{
  "train_examples": 184686,
  "input": "log_mel",
  "spec_augment": false,
  "num_classes": [11, 3, 94, 12, 5],
  "norm": "batchnorm",
  "init": "trunc_normal_002",
  "momentum": 0.9,
  "adamw_lr_other_params": 0.0022,
  "batch_size": 64,
  "lr_schedule": "wsd",
  "final_lr_fraction": 0,
  "weight_decay": 0.3,
  "adamw_weight_decay_other_params": 0.05
}
Rows from block 4, named by matrix and row number. Each number is 50 + 15 x the weight over the matrix's rms, rounded and kept within 0 to 99. All counts start at 0.
# conv: width-3 conv, dilation 3 (model.blocks.4.conv.weight, 256x256x3), inputs 66-87, a 3 kernel for each
conv.154:24 36 44 48 52 63 46 34 57 52 76 67 43 48 45 62 61 26 50 38 22 52 56 67 45 42 44 19 69 44 59 72 62 69 38 34 49 42 40 38 75 39 77 49 46 20 45 61 23 43 28 25 28 42 39 55 45 41 51 56 42 40 40 31 45 49
conv.155:58 83 74 31 54 45 39 52 47 30 38 46 25 38 50 40 82 64 53 66 58 39 16 46 45 29 42 42 16 27 39 56 49 37 26 39 37 51 37 50 34 44 74 61 45 70 63 66 27 37 37 38 42 57 50 62 59 36 48 50 49 56 82 61 55 47
conv.156:39 40 40 48 42 34 61 56 23 50 46 67 62 44 50 20 58 51 49 59 44 40 64 58 62 63 79 38 48 49 53 36 68 61 60 43 76 34 69 45 20 61 52 53 47 61 53 63 28 59 56 71 53 55 63 59 38 24 34 64 57 43 57 27 45 61
conv.157:69 69 51 46 29 42 39 38 23 43 39 42 46 25 36 57 36 78 41 46 51 48 74 47 69 45 50 28 48 67 48 47 62 54 52 30 67 61 60 22 53 55 73 82 27 47 33 44 28 28 14 48 44 59 42 46 57 50 15 19 35 50 36 61 57 54
conv.158:64 56 50 58 53 55 51 58 59 35 20 29 56 36 49 50 46 51 62 66 58 50 36 37 31 28 37 24 36 40 82 56 55 48 54 43 53 45 54 47 78 37 45 71 56 34 50 49 42 32 41 51 40 46 48 84 12 33 32 61 79 56 45 58 38 46
conv.159:64 45 74 53 46 75 51 74 60 58 60 54 46 53 56 48 60 63 29 55 44 86 73 61 36 52 43 68 45 64 56 60 51 52 18 37 37 48 64 27 17 42 25 55 60 00 60 36 56 40 39 58 70 48 55 27 47 34 63 54 33 47 49 63 51 51
conv.160:65 74 63 58 39 37 60 67 62 35 36 39 51 58 49 86 50 41 46 44 50 69 84 48 53 56 43 28 43 52 50 56 62 40 48 48 90 80 64 12 19 46 97 91 44 18 24 42 70 53 58 65 45 37 60 40 42 62 30 27 54 38 42 46 55 47
conv.161:50 61 65 46 63 59 49 17 52 32 55 48 37 38 35 70 46 50 56 34 54 52 11 52 39 35 57 57 61 60 38 26 30 44 24 52 50 62 55 70 50 53 48 30 58 33 24 37 46 40 16 46 47 37 51 48 32 36 39 56 50 36 60 51 59 47
conv.162:25 31 19 45 58 55 81 39 53 70 72 59 53 43 60 73 46 12 36 33 41 47 49 37 31 37 35 34 52 42 36 59 48 54 44 20 50 62 35 51 30 38 54 42 33 59 40 48 51 61 54 52 56 54 49 66 49 37 46 42 63 56 66 63 73 56
conv.163:41 39 40 35 50 64 74 42 55 83 48 53 55 55 44 55 28 62 46 45 69 51 56 50 60 75 44 30 54 39 66 34 63 36 37 57 57 40 31 50 48 46 55 45 74 53 39 50 50 66 44 56 54 53 24 72 33 44 55 67 53 32 72 37 36 66
conv.164:46 60 36 45 62 78 74 48 24 35 61 52 27 59 55 74 43 52 31 55 52 73 53 71 47 50 55 34 47 92 63 24 36 60 45 47 56 54 42 44 75 73 63 40 49 46 15 61 47 40 48 55 53 64 02 73 60 42 32 58 50 63 44 78 46 49
conv.165:48 63 68 55 43 51 45 41 55 62 58 45 32 39 41 53 19 58 70 50 61 61 71 65 39 56 33 82 63 64 55 66 35 37 24 43 32 39 35 62 60 29 41 54 56 62 45 49 44 27 20 37 53 43 52 50 45 47 52 50 33 38 33 14 29 19
conv.166:61 61 44 39 45 35 66 89 86 59 38 35 69 64 52 33 57 31 38 34 40 42 64 48 61 78 63 47 30 45 67 63 36 46 50 50 45 41 59 47 46 30 65 80 70 24 26 51 46 37 48 46 53 28 25 13 59 32 41 36 46 74 39 28 26 33
conv.167:39 35 53 35 74 47 44 49 66 67 43 53 28 33 44 68 68 58 41 49 65 69 25 47 76 74 70 47 42 55 29 40 48 40 34 27 59 46 28 43 32 48 63 43 53 55 21 47 51 32 47 49 43 47 32 49 48 35 39 56 49 47 54 47 55 55
conv.168:55 62 57 39 56 61 47 30 49 67 64 42 66 56 50 33 48 44 49 28 44 40 38 47 49 48 31 43 56 50 61 18 51 62 64 58 31 64 60 43 61 38 62 47 70 76 66 63 63 43 45 72 60 47 23 57 30 44 35 29 47 55 41 61 65 69
conv.169:57 52 37 74 73 73 28 14 37 44 41 45 22 11 54 27 43 53 62 50 59 35 32 33 41 47 40 52 54 48 34 55 45 42 83 86 63 52 39 50 51 61 48 49 42 44 58 54 56 65 53 49 54 48 74 65 34 31 48 52 57 77 63 27 40 48
conv.170:56 48 49 65 58 42 64 50 73 55 50 47 47 33 29 58 65 50 56 38 64 49 45 63 48 71 53 38 39 20 50 08 22 33 35 60 18 18 25 36 73 76 64 37 67 45 28 40 70 37 36 72 53 42 39 79 40 48 71 57 53 60 52 49 37 58
conv.171:62 58 45 43 36 53 35 30 43 34 48 29 45 49 58 72 53 40 27 19 41 62 57 64 78 83 34 49 37 46 38 30 36 59 57 62 61 63 66 25 42 47 29 18 19 64 47 59 45 35 47 44 49 33 61 29 41 50 61 44 46 38 42 67 76 56
conv.172:60 41 54 17 12 11 45 61 59 42 59 46 47 52 31 46 34 44 52 47 52 79 62 71 45 62 40 37 41 39 39 26 30 21 44 53 61 60 68 49 58 34 60 70 74 10 14 25 27 42 54 42 44 30 75 63 59 60 69 62 62 67 61 67 56 53
conv.173:37 32 52 72 57 63 56 62 63 35 28 40 38 60 64 61 60 51 32 65 60 42 29 49 60 57 39 73 65 60 21 69 56 31 38 34 36 56 36 45 42 57 22 33 44 31 50 33 40 63 80 43 57 58 66 37 45 56 30 32 61 60 48 42 41 50
conv.174:21 33 42 42 42 44 19 30 10 30 31 32 47 50 33 67 54 42 70 53 64 51 61 50 76 69 52 11 32 34 39 43 25 64 49 52 52 40 57 61 56 51 56 59 57 51 56 57 45 27 37 42 37 28 47 68 65 50 46 55 67 64 57 49 63 42
conv.175:68 71 62 41 32 37 65 43 62 38 55 64 56 55 53 18 60 71 60 54 47 34 55 33 25 41 46 38 65 18 77 70 58 57 53 34 57 45 34 66 30 60 51 58 33 33 38 56 60 65 39 53 36 37 50 52 42 31 47 57 64 62 50 57 61 39
conv.176:47 68 60 51 46 56 28 58 30 79 58 44 66 46 41 59 89 99 60 52 47 58 42 35 66 44 44 79 47 50 07 34 36 71 65 63 87 70 38 70 27 27 73 53 33 40 55 27 82 51 58 53 39 40 35 48 47 69 46 33 47 47 50 39 46 61
conv.177:46 55 37 54 42 77 27 10 76 56 28 70 33 54 41 35 61 67 69 56 42 61 20 54 28 47 48 39 50 56 36 74 67 46 68 63 36 59 36 47 45 53 30 20 79 32 44 49 52 47 72 42 55 71 48 36 34 45 55 33 29 42 28 43 76 47
conv.178:54 53 47 32 52 52 46 35 54 51 65 44 56 61 34 44 75 46 19 50 55 57 34 60 57 68 66 50 47 73 47 45 51 50 46 78 49 44 50 72 74 69 50 42 59 56 49 69 72 49 50 27 46 41 42 48 50 56 55 62 41 63 42 14 32 42
conv.179:48 53 60 61 39 33 40 52 27 19 32 49 56 53 52 50 50 58 53 45 57 22 37 52 77 58 72 56 63 74 49 45 55 37 38 59 61 62 52 53 63 84 32 39 30 57 38 40 51 65 40 36 34 39 55 70 59 69 62 61 64 51 63 70 55 52
conv.180:66 58 64 53 37 54 49 47 44 59 72 64 49 33 19 37 62 17 46 72 48 46 43 61 35 33 41 59 26 37 45 41 26 29 30 55 72 67 63 63 44 58 41 71 43 54 63 70 35 27 26 65 52 38 49 41 58 36 24 53 48 65 77 60 64 62
conv.181:57 72 63 76 83 65 65 73 44 55 48 52 27 22 48 66 57 54 48 33 49 39 65 33 47 58 63 22 17 35 44 44 58 60 35 35 49 39 50 47 42 41 53 45 33 40 70 57 68 66 54 44 41 37 44 23 41 64 66 39 49 60 41 40 35 51
conv.182:37 48 57 10 13 34 55 31 64 59 39 38 59 49 58 83 33 60 56 44 48 29 73 46 71 69 84 37 61 70 33 57 62 70 45 70 31 23 40 73 65 69 50 28 46 53 48 35 27 69 72 41 63 53 52 44 66 44 62 63 69 72 70 20 29 17
conv.183:51 50 41 60 50 59 48 76 71 49 31 50 69 53 75 22 28 43 56 65 43 40 67 47 36 40 33 56 49 43 50 60 77 32 53 49 31 40 55 40 27 27 16 33 37 43 38 53 54 46 73 50 63 43 25 46 73 57 56 46 33 37 50 67 60 48
conv.184:65 55 53 48 56 43 72 49 51 60 57 60 24 24 35 60 64 54 48 48 65 70 41 29 45 54 55 69 76 53 77 72 68 59 58 58 74 67 76 34 35 11 74 50 49 36 51 37 38 25 28 71 67 76 41 40 75 63 37 36 41 51 48 46 45 53
conv.185:40 53 38 50 51 30 42 71 54 79 59 52 62 61 43 29 55 78 48 62 47 51 30 12 73 59 52 61 21 22 85 46 49 60 49 53 62 57 61 59 28 64 40 46 40 81 67 48 46 32 31 57 41 25 63 54 61 62 54 44 15 37 31 47 33 36
conv.186:74 70 51 51 53 54 52 58 35 43 43 30 53 39 50 55 09 62 35 46 74 55 64 56 30 26 41 67 63 29 55 55 63 28 74 71 38 45 70 49 46 23 50 35 48 42 49 49 25 53 42 62 50 51 16 73 36 39 47 50 55 61 50 58 66 50
conv.187:82 59 40 39 29 30 79 49 59 44 45 53 32 40 56 52 54 44 55 57 44 69 50 68 28 26 48 58 64 57 53 55 68 41 23 45 44 30 40 21 16 54 51 35 50 85 57 33 50 44 46 55 38 32 32 38 35 58 57 70 62 63 63 34 31 38
conv.188:48 55 59 67 61 70 57 59 58 71 57 48 56 63 44 68 55 60 54 63 63 61 42 34 81 71 72 68 43 39 57 88 31 53 49 43 67 47 47 61 41 20 32 36 47 42 43 50 38 19 15 57 44 34 76 85 47 59 26 39 50 60 56 53 76 57
conv.189:44 42 33 38 37 57 57 51 53 56 96 49 38 54 45 17 34 75 46 32 31 67 51 40 44 69 49 67 45 10 67 48 48 47 46 47 43 57 43 76 78 18 50 63 49 75 48 50 62 65 32 55 53 35 39 52 61 62 60 60 24 42 55 59 50 48
conv.190:62 58 52 76 64 64 33 50 23 44 35 45 52 46 43 59 37 40 28 48 36 32 61 64 57 67 54 50 64 34 53 52 41 51 63 64 67 54 59 38 18 22 46 57 62 46 34 52 39 51 61 49 49 34 68 44 27 61 59 66 58 49 72 49 44 45
conv.191:41 35 44 47 36 40 49 24 30 47 50 51 86 56 44 45 71 73 53 75 69 43 57 46 91 79 63 47 45 56 51 54 51 51 42 40 29 18 35 72 57 31 02 20 26 30 40 38 26 30 47 70 75 59 62 57 49 52 49 44 11 06 15 43 47 51
conv.192:46 32 39 54 59 52 19 43 44 47 47 25 35 41 40 37 38 47 44 32 50 51 45 43 72 55 39 37 44 35 54 66 73 37 62 65 55 44 33 61 36 41 38 42 35 18 45 49 55 53 40 33 34 30 48 25 46 37 22 49 32 37 52 38 40 54
conv.193:29 28 37 29 37 30 73 47 40 51 59 65 46 48 54 64 35 38 27 04 29 45 39 45 60 38 58 72 74 64 56 45 30 55 44 58 42 48 32 23 37 40 51 52 42 49 44 51 39 27 31 40 66 53 21 59 71 23 31 65 61 61 60 67 57 56
conv.194:43 21 53 26 20 52 54 59 37 37 41 57 35 30 48 71 49 21 46 41 61 32 64 70 29 32 61 29 58 66 56 37 39 24 26 46 52 43 16 69 57 53 49 61 40 73 42 53 21 26 58 43 45 57 36 51 49 48 41 64 30 50 62 64 47 45
conv.195:58 48 56 57 49 41 36 87 39 49 34 35 52 62 62 24 31 17 57 31 64 42 42 23 25 42 46 36 45 62 57 70 27 57 35 47 67 64 41 61 43 59 54 36 26 76 65 65 50 48 59 64 57 70 44 62 69 41 60 65 42 54 52 71 55 31
conv.196:70 75 60 73 67 54 28 35 40 60 38 49 46 51 46 31 77 47 45 67 58 45 44 62 27 36 30 44 48 42 38 42 44 65 60 63 51 43 40 27 59 50 75 52 92 26 44 44 57 42 41 56 53 41 53 68 49 55 59 54 34 30 47 10 31 32
conv.197:46 59 50 17 32 45 61 47 57 41 59 40 23 61 53 26 72 72 65 77 82 46 52 37 45 52 57 39 18 62 42 72 50 71 61 70 47 61 48 40 46 41 57 67 41 30 59 51 32 30 56 45 53 33 36 52 24 50 49 33 46 52 36 28 48 33
conv.198:52 57 68 48 43 47 48 48 24 37 42 65 49 53 47 78 57 63 53 33 41 46 48 41 48 48 47 41 64 38 46 37 76 39 54 33 55 41 58 25 45 38 58 37 76 42 40 49 45 37 52 36 38 47 68 76 61 54 64 31 44 53 52 31 55 65
conv.199:61 63 26 54 65 39 77 90 59 65 57 49 53 48 43 59 63 62 41 48 39 30 32 31 34 38 33 63 43 39 57 47 27 50 44 51 49 44 44 58 33 26 58 67 41 48 35 35 77 46 43 59 54 63 76 78 53 81 49 60 54 32 34 45 68 44
conv.200:70 42 72 64 72 69 61 90 25 28 45 60 53 42 38 55 18 70 26 25 56 42 55 60 47 54 62 64 29 55 22 37 53 39 46 51 59 37 81 77 29 55 42 52 75 52 69 65 38 48 50 43 60 72 36 34 28 46 42 67 54 59 62 36 52 55
conv.201:49 63 29 47 46 75 50 51 74 46 72 32 54 56 51 44 54 16 51 50 11 49 50 89 42 36 49 41 60 57 09 38 38 58 72 57 71 58 45 78 62 48 33 49 58 55 55 41 36 58 66 48 60 52 46 47 40 71 40 57 39 42 41 42 67 59
conv.202:51 58 66 54 45 38 63 58 44 36 64 52 49 56 35 16 74 70 56 39 51 61 73 58 47 68 69 32 36 54 51 62 40 60 50 52 56 51 64 20 41 44 76 77 26 46 34 44 69 49 49 54 36 42 44 22 56 13 49 53 69 73 26 41 74 65
conv.203:61 72 67 33 50 58 41 60 41 49 44 52 55 29 52 10 59 42 82 69 58 60 29 40 60 45 49 52 47 47 56 36 58 56 39 39 68 51 56 36 05 19 43 52 52 33 42 37 49 29 33 51 60 51 44 25 25 92 56 71 47 32 44 39 41 53
conv.204:57 53 61 40 35 52 77 56 64 66 55 50 66 55 33 30 67 61 55 73 71 69 32 39 56 46 40 69 65 69 52 63 44 11 21 51 18 42 55 31 17 21 44 20 45 88 49 25 48 36 35 61 39 18 53 39 46 25 35 31 38 23 43 42 53 44
conv.205:67 53 48 60 67 40 36 71 36 43 47 64 47 39 59 15 99 55 54 46 46 49 66 52 33 54 93 37 48 54 65 63 59 59 69 58 30 51 95 47 13 64 48 91 63 34 71 50 35 74 57 50 52 44 49 53 89 54 70 46 61 42 30 49 40 45
conv.206:54 42 42 58 43 53 46 72 36 55 34 61 62 35 39 47 47 60 39 43 49 40 51 57 56 48 44 65 55 28 13 51 43 27 80 62 29 39 33 74 55 38 52 43 46 46 20 34 65 47 62 64 48 38 53 19 40 71 65 32 42 51 32 37 37 30
conv.207:45 75 66 45 30 37 34 33 36 41 43 50 66 42 38 37 36 54 46 27 36 47 22 58 47 51 48 35 27 53 61 62 61 66 50 47 43 26 28 57 62 60 34 38 42 34 29 44 57 27 78 36 31 39 54 31 59 24 39 61 54 62 50 25 64 44
conv.208:68 57 32 70 36 37 44 37 34 59 80 46 52 58 36 75 73 76 83 63 47 63 86 38 47 40 18 40 75 53 74 52 22 52 14 38 73 44 36 38 49 30 38 44 18 57 60 35 55 51 20 56 37 53 44 66 53 64 50 23 57 63 60 30 47 44
conv.209:63 49 23 48 49 61 29 29 45 51 48 43 44 31 35 47 21 47 23 28 42 35 60 41 32 40 56 34 45 50 44 38 49 58 66 42 67 70 67 39 30 51 48 51 29 40 78 37 29 27 51 68 64 54 48 56 38 62 33 58 54 44 48 53 39 50
conv.210:42 48 34 51 49 45 51 40 41 58 62 46 80 40 40 67 69 72 53 65 63 00 21 28 72 56 64 27 46 46 43 40 59 83 67 60 39 62 64 24 58 39 45 64 58 79 48 35 51 70 67 50 53 61 58 60 54 32 57 55 65 39 43 52 41 30
conv.211:79 59 56 59 75 79 27 18 16 44 36 36 04 31 40 60 66 59 57 32 39 48 66 54 66 59 73 41 53 42 56 42 61 23 43 46 63 52 47 16 26 34 71 37 43 69 78 66 47 58 41 56 52 56 29 56 56 39 47 49 63 61 44 35 35 38
conv.212:39 50 67 50 57 67 23 62 55 58 45 43 34 48 67 36 70 64 13 39 76 52 72 80 21 49 56 35 51 74 54 48 62 42 43 52 37 46 62 52 46 63 16 58 29 31 69 66 43 89 39 34 50 49 38 16 59 44 49 84 45 72 38 39 55 62
conv.213:48 48 66 40 52 41 67 35 74 41 58 46 34 35 46 56 83 91 45 65 59 58 32 25 44 44 60 42 60 55 50 14 43 52 49 58 67 44 48 41 30 48 60 44 64 25 43 36 60 88 55 55 54 32 23 31 36 44 35 44 62 39 54 44 41 41
conv.214:57 55 45 68 54 56 30 50 23 40 54 48 50 43 60 56 36 64 88 51 52 48 63 20 33 35 39 66 66 59 30 42 27 54 51 48 51 40 39 42 57 37 75 68 62 50 45 62 46 76 53 34 47 59 48 30 28 44 35 56 72 64 81 59 69 66
conv.215:55 41 76 47 44 50 69 41 36 39 73 46 38 50 16 47 69 58 37 49 45 63 57 34 56 48 42 52 57 62 32 32 31 59 61 61 53 60 62 53 69 40 70 74 52 52 22 36 58 39 29 48 57 37 45 67 17 51 66 22 58 47 60 46 46 38
conv.216:54 54 68 68 42 56 66 15 38 58 56 56 38 44 49 99 26 67 46 44 55 33 50 43 58 66 34 31 39 34 62 43 42 54 68 46 66 69 30 50 56 37 64 61 22 63 60 37 19 31 52 39 62 36 64 24 73 26 46 31 70 54 55 58 53 47
conv.217:26 40 58 63 69 66 51 44 69 49 70 49 57 62 39 73 21 61 55 36 57 46 60 26 58 57 42 40 52 78 38 69 27 64 75 40 47 62 61 54 55 73 54 76 69 36 42 44 50 35 45 34 39 41 34 47 42 50 57 43 51 64 32 63 99 58
conv.218:41 58 52 18 38 51 47 50 33 58 54 55 50 43 42 53 44 67 49 54 40 59 49 66 41 41 27 25 37 27 38 57 64 32 44 65 72 48 53 45 37 31 52 19 15 53 46 63 43 37 54 90 84 47 59 47 54 61 35 59 29 45 60 31 55 61
conv.219:76 75 58 36 38 50 12 24 28 44 56 56 63 76 51 49 55 79 54 49 50 55 59 41 75 71 68 37 55 33 51 38 39 61 56 40 49 53 58 59 74 26 46 45 52 75 66 65 48 63 42 49 45 35 40 68 49 68 64 56 72 48 51 80 70 63
conv.220:53 39 47 27 32 57 30 50 33 23 45 56 69 48 45 31 90 34 32 37 69 36 38 23 31 55 69 57 67 13 66 74 41 58 46 63 32 62 75 69 76 66 44 57 46 10 29 36 46 54 52 81 74 58 40 42 56 48 67 49 60 61 70 66 58 53
conv.221:34 28 40 70 54 60 49 55 62 32 52 83 32 51 51 65 41 50 42 63 44 58 32 43 50 56 37 64 52 56 42 50 51 61 59 51 68 49 47 60 35 38 66 25 40 40 36 62 72 62 50 49 69 72 55 44 49 43 58 48 41 60 57 48 42 44
conv.222:36 28 16 44 41 60 56 43 43 53 41 44 65 71 67 44 37 55 70 61 86 70 46 35 50 44 58 48 55 66 45 56 57 70 79 77 79 79 73 33 18 29 60 43 41 41 84 41 54 48 43 34 40 38 55 49 50 48 61 58 40 53 38 36 28 19
conv.223:56 48 56 50 60 64 51 52 60 42 64 56 11 22 46 78 42 43 46 54 63 35 26 30 63 46 39 55 46 52 69 78 74 61 57 55 47 31 45 05 14 27 21 27 54 47 58 43 51 40 52 54 47 61 42 43 60 62 43 55 59 57 61 27 31 44
conv.224:30 43 27 37 38 59 76 50 66 61 52 68 39 40 65 23 88 37 62 43 47 94 28 54 53 19 33 38 21 52 43 48 43 62 65 61 62 61 53 44 30 36 83 25 57 65 78 65 73 38 47 41 32 37 54 43 60 54 54 25 41 53 42 33 40 47
conv.225:31 36 25 51 59 43 42 33 61 44 52 54 36 42 41 52 35 53 38 50 50 37 51 47 58 40 37 34 47 45 27 39 47 45 36 49 72 63 52 38 46 41 38 52 43 59 61 67 22 41 75 48 45 72 43 51 58 51 54 49 82 70 55 58 66 57
conv.226:14 29 67 41 66 67 64 83 71 43 45 59 17 20 19 33 52 56 19 42 50 48 46 36 79 55 57 47 54 54 35 48 44 36 50 46 70 48 44 47 26 00 43 47 63 53 39 45 41 40 79 68 62 63 44 29 43 50 44 31 28 43 37 53 66 61
conv.227:80 73 62 69 53 55 66 86 50 46 52 32 56 49 32 69 55 79 52 43 47 55 55 48 41 45 37 28 14 20 62 99 96 57 44 52 40 27 25 24 36 50 29 44 30 41 33 42 84 54 60 41 45 44 34 40 20 40 37 49 35 48 31 50 66 43
conv.228:44 47 55 39 44 61 86 43 40 99 61 47 70 66 60 49 39 73 41 52 57 70 62 76 46 39 39 56 25 43 81 49 63 61 44 43 42 27 48 66 51 59 31 34 52 42 21 24 58 34 47 52 37 30 63 36 35 62 28 62 38 58 47 81 70 64
conv.229:42 49 54 53 48 42 70 65 54 14 32 21 19 12 26 24 28 47 46 62 67 46 53 31 47 33 28 29 26 59 55 39 38 55 63 51 58 54 62 53 61 82 48 88 66 43 23 52 50 46 52 37 42 51 44 24 38 49 50 43 52 41 42 59 62 54
conv.230:31 37 46 71 71 59 95 86 61 50 62 41 69 53 46 65 43 47 37 41 44 58 54 67 31 30 45 46 62 44 50 50 53 54 37 46 75 42 34 72 82 68 78 56 62 64 56 34 29 34 47 45 41 38 44 45 37 44 33 37 17 42 45 43 32 54
conv.231:37 30 47 43 51 71 40 31 51 59 68 45 48 66 50 16 41 59 43 49 47 55 64 42 21 24 29 35 16 61 47 38 44 48 47 43 64 67 40 54 44 41 41 57 54 70 53 73 36 58 55 43 63 46 57 43 47 51 62 47 29 58 25 53 55 56
conv.232:49 60 59 31 37 32 15 19 43 42 38 48 38 40 40 67 51 78 46 56 54 28 42 34 62 41 17 58 46 53 42 62 30 46 42 51 54 48 45 54 49 57 52 55 63 38 47 35 57 51 45 54 66 49 43 42 39 47 46 54 67 55 44 39 51 44
conv.233:44 51 42 63 48 55 49 38 25 64 54 49 54 44 41 77 33 46 46 54 38 47 43 36 60 62 70 43 57 50 62 65 60 37 38 36 47 58 34 36 87 53 68 57 33 36 33 59 56 40 54 38 29 31 22 66 71 37 31 44 50 54 53 47 55 39
conv.234:53 63 55 50 38 49 68 37 44 42 44 44 61 64 55 68 31 34 52 33 53 65 72 29 34 44 50 31 35 46 54 35 10 47 68 47 59 33 75 64 37 23 66 49 73 74 33 37 37 13 39 67 58 51 59 62 64 67 27 59 31 32 37 53 46 41
conv.235:52 41 39 26 42 20 59 38 66 41 43 48 54 51 53 27 51 51 60 53 60 33 39 46 39 56 85 27 33 45 36 92 53 61 50 28 46 62 65 40 36 62 46 54 69 46 54 29 29 31 62 56 78 65 28 55 66 52 57 56 50 58 38 31 55 36
conv.236:48 39 42 38 68 46 13 26 57 56 44 48 54 61 54 75 45 50 42 35 49 60 44 31 59 70 34 13 29 24 55 48 60 67 51 39 55 57 65 44 61 43 82 62 55 37 43 33 66 64 46 68 58 61 38 78 56 45 59 36 74 46 43 06 12 14
conv.237:66 48 53 49 41 32 45 47 49 43 52 66 74 72 59 34 25 37 66 58 39 40 48 35 45 36 57 52 54 51 68 85 54 68 84 69 54 46 40 48 17 28 59 50 32 67 70 62 35 48 71 58 55 50 43 44 34 43 43 52 58 53 60 73 70 62
conv.238:57 51 61 62 55 61 91 37 26 64 38 62 56 62 36 51 49 54 42 31 43 74 35 32 20 20 43 47 19 41 24 37 26 56 61 56 55 38 71 63 57 55 57 31 55 39 49 40 51 41 61 73 53 39 24 48 53 31 30 38 33 42 48 64 76 79
conv.239:69 62 75 44 44 49 56 72 52 50 48 44 40 56 49 42 19 31 18 49 61 49 36 52 23 29 21 23 39 57 72 52 65 38 31 10 41 57 61 33 67 40 68 90 40 33 29 70 26 50 40 61 53 51 23 39 51 38 51 61 31 47 42 59 46 51
conv.240:65 77 64 56 56 56 00 41 55 34 55 43 57 71 63 73 50 43 50 55 64 38 39 44 53 40 46 88 51 26 40 47 50 64 35 54 46 51 52 58 62 12 48 43 53 51 48 57 59 38 37 66 43 32 46 51 38 89 26 26 33 38 51 40 46 64
conv.241:46 40 37 30 44 39 77 47 50 61 47 66 28 29 47 48 64 55 51 34 50 38 37 46 31 36 34 51 53 62 50 34 55 37 30 26 58 58 50 47 46 37 70 51 56 47 52 69 68 56 41 37 60 73 54 35 59 47 62 36 59 58 46 29 46 46
conv.242:49 30 56 35 20 40 24 51 32 56 76 58 63 69 24 62 73 49 53 37 45 41 38 80 99 78 35 39 45 32 40 47 50 63 42 46 83 41 40 53 94 54 68 40 54 59 41 54 53 51 65 67 63 38 56 43 31 39 35 43 60 40 57 28 56 64
conv.243:62 46 38 82 52 35 54 41 52 74 46 52 44 35 34 73 33 57 31 25 52 30 44 35 72 53 53 50 61 27 19 55 31 57 54 71 34 18 30 51 40 00 43 50 60 47 42 30 33 44 25 42 67 40 31 45 47 50 53 40 88 65 60 35 38 32
conv.244:26 48 58 42 59 66 70 48 52 54 67 46 35 34 36 54 14 40 65 48 59 74 55 62 35 39 42 43 49 42 27 53 64 45 42 40 76 63 60 10 44 41 90 70 53 97 82 60 62 38 37 54 56 47 82 73 47 50 31 35 28 22 40 39 57 60
conv.245:25 51 42 45 55 70 63 48 69 64 69 54 64 59 56 62 48 62 87 58 63 42 42 45 38 68 47 60 47 46 53 60 63 43 40 37 27 57 29 50 40 66 31 38 29 66 51 50 44 53 59 58 61 47 54 52 63 41 29 32 41 41 63 43 41 47
conv.246:48 44 46 59 55 53 44 50 46 45 34 41 34 42 42 52 52 65 43 57 65 56 49 51 09 09 00 43 35 61 51 48 59 30 39 40 45 62 59 04 12 39 24 48 19 66 61 51 42 42 55 51 57 41 39 45 51 50 61 46 38 49 36 59 56 42
conv.247:44 40 38 17 47 35 75 60 38 55 73 53 29 55 44 58 35 49 47 59 50 37 46 55 54 57 59 43 33 48 60 49 62 28 37 56 63 62 56 38 52 63 65 53 44 50 44 59 28 37 29 16 25 27 16 35 20 42 42 54 62 57 55 05 13 22
conv.248:48 59 57 39 45 52 16 34 58 56 67 56 89 63 51 56 56 57 57 42 50 53 28 48 43 44 32 65 44 54 45 53 43 33 71 61 57 56 52 83 41 48 69 78 74 62 71 71 47 48 42 54 61 59 50 31 53 46 18 29 64 46 52 34 34 29
conv.249:19 21 27 57 52 53 44 34 34 29 52 51 39 41 46 72 44 37 65 57 35 48 47 50 36 34 44 34 43 41 55 46 28 48 38 44 31 37 69 43 37 20 33 51 69 38 44 76 30 53 45 00 23 43 43 52 45 02 31 51 53 36 43 32 24 27
conv.250:40 48 60 66 64 46 75 44 71 66 65 59 12 33 30 34 59 84 40 52 34 78 46 35 40 48 37 66 41 43 51 43 39 52 35 48 46 59 33 48 75 54 64 44 58 65 51 62 48 39 36 56 56 43 65 58 39 60 57 45 70 56 63 52 64 63
conv.251:28 34 62 40 42 58 47 37 54 40 32 44 29 43 66 60 62 61 60 52 53 61 79 23 72 55 27 46 59 77 11 62 81 55 58 45 68 72 22 52 38 58 62 71 26 16 58 83 43 62 45 35 35 62 71 41 51 50 52 41 23 47 71 32 37 57
conv.252:43 58 60 31 33 36 45 45 57 49 35 39 70 66 44 37 60 46 66 53 44 65 33 49 43 26 48 65 67 27 64 64 64 35 22 58 54 36 51 62 61 76 14 35 60 37 54 68 29 30 48 48 54 47 65 26 59 66 51 48 55 47 64 58 52 46
conv.253:40 43 41 30 36 58 39 69 71 59 69 40 57 40 52 94 75 70 43 44 50 51 44 25 28 43 35 32 52 50 74 50 45 17 17 34 42 42 38 26 20 26 48 49 69 50 45 54 48 44 64 20 24 30 34 41 45 62 57 55 58 40 43 79 65 58
conv.254:86 86 59 22 44 38 13 09 09 64 41 42 33 46 32 49 47 46 24 34 68 59 57 22 38 47 62 39 36 56 63 74 64 51 52 66 44 64 66 53 47 41 71 50 27 45 39 51 32 68 29 29 41 50 39 78 91 31 66 40 69 63 56 45 58 70
conv.255:51 49 54 55 39 57 61 68 61 42 39 56 42 50 36 71 78 59 29 56 24 37 40 28 78 79 20 40 44 32 51 64 58 64 39 61 56 50 27 72 22 69 40 64 99 54 28 72 48 52 62 52 47 21 66 42 53 49 63 45 63 45 78 51 67 57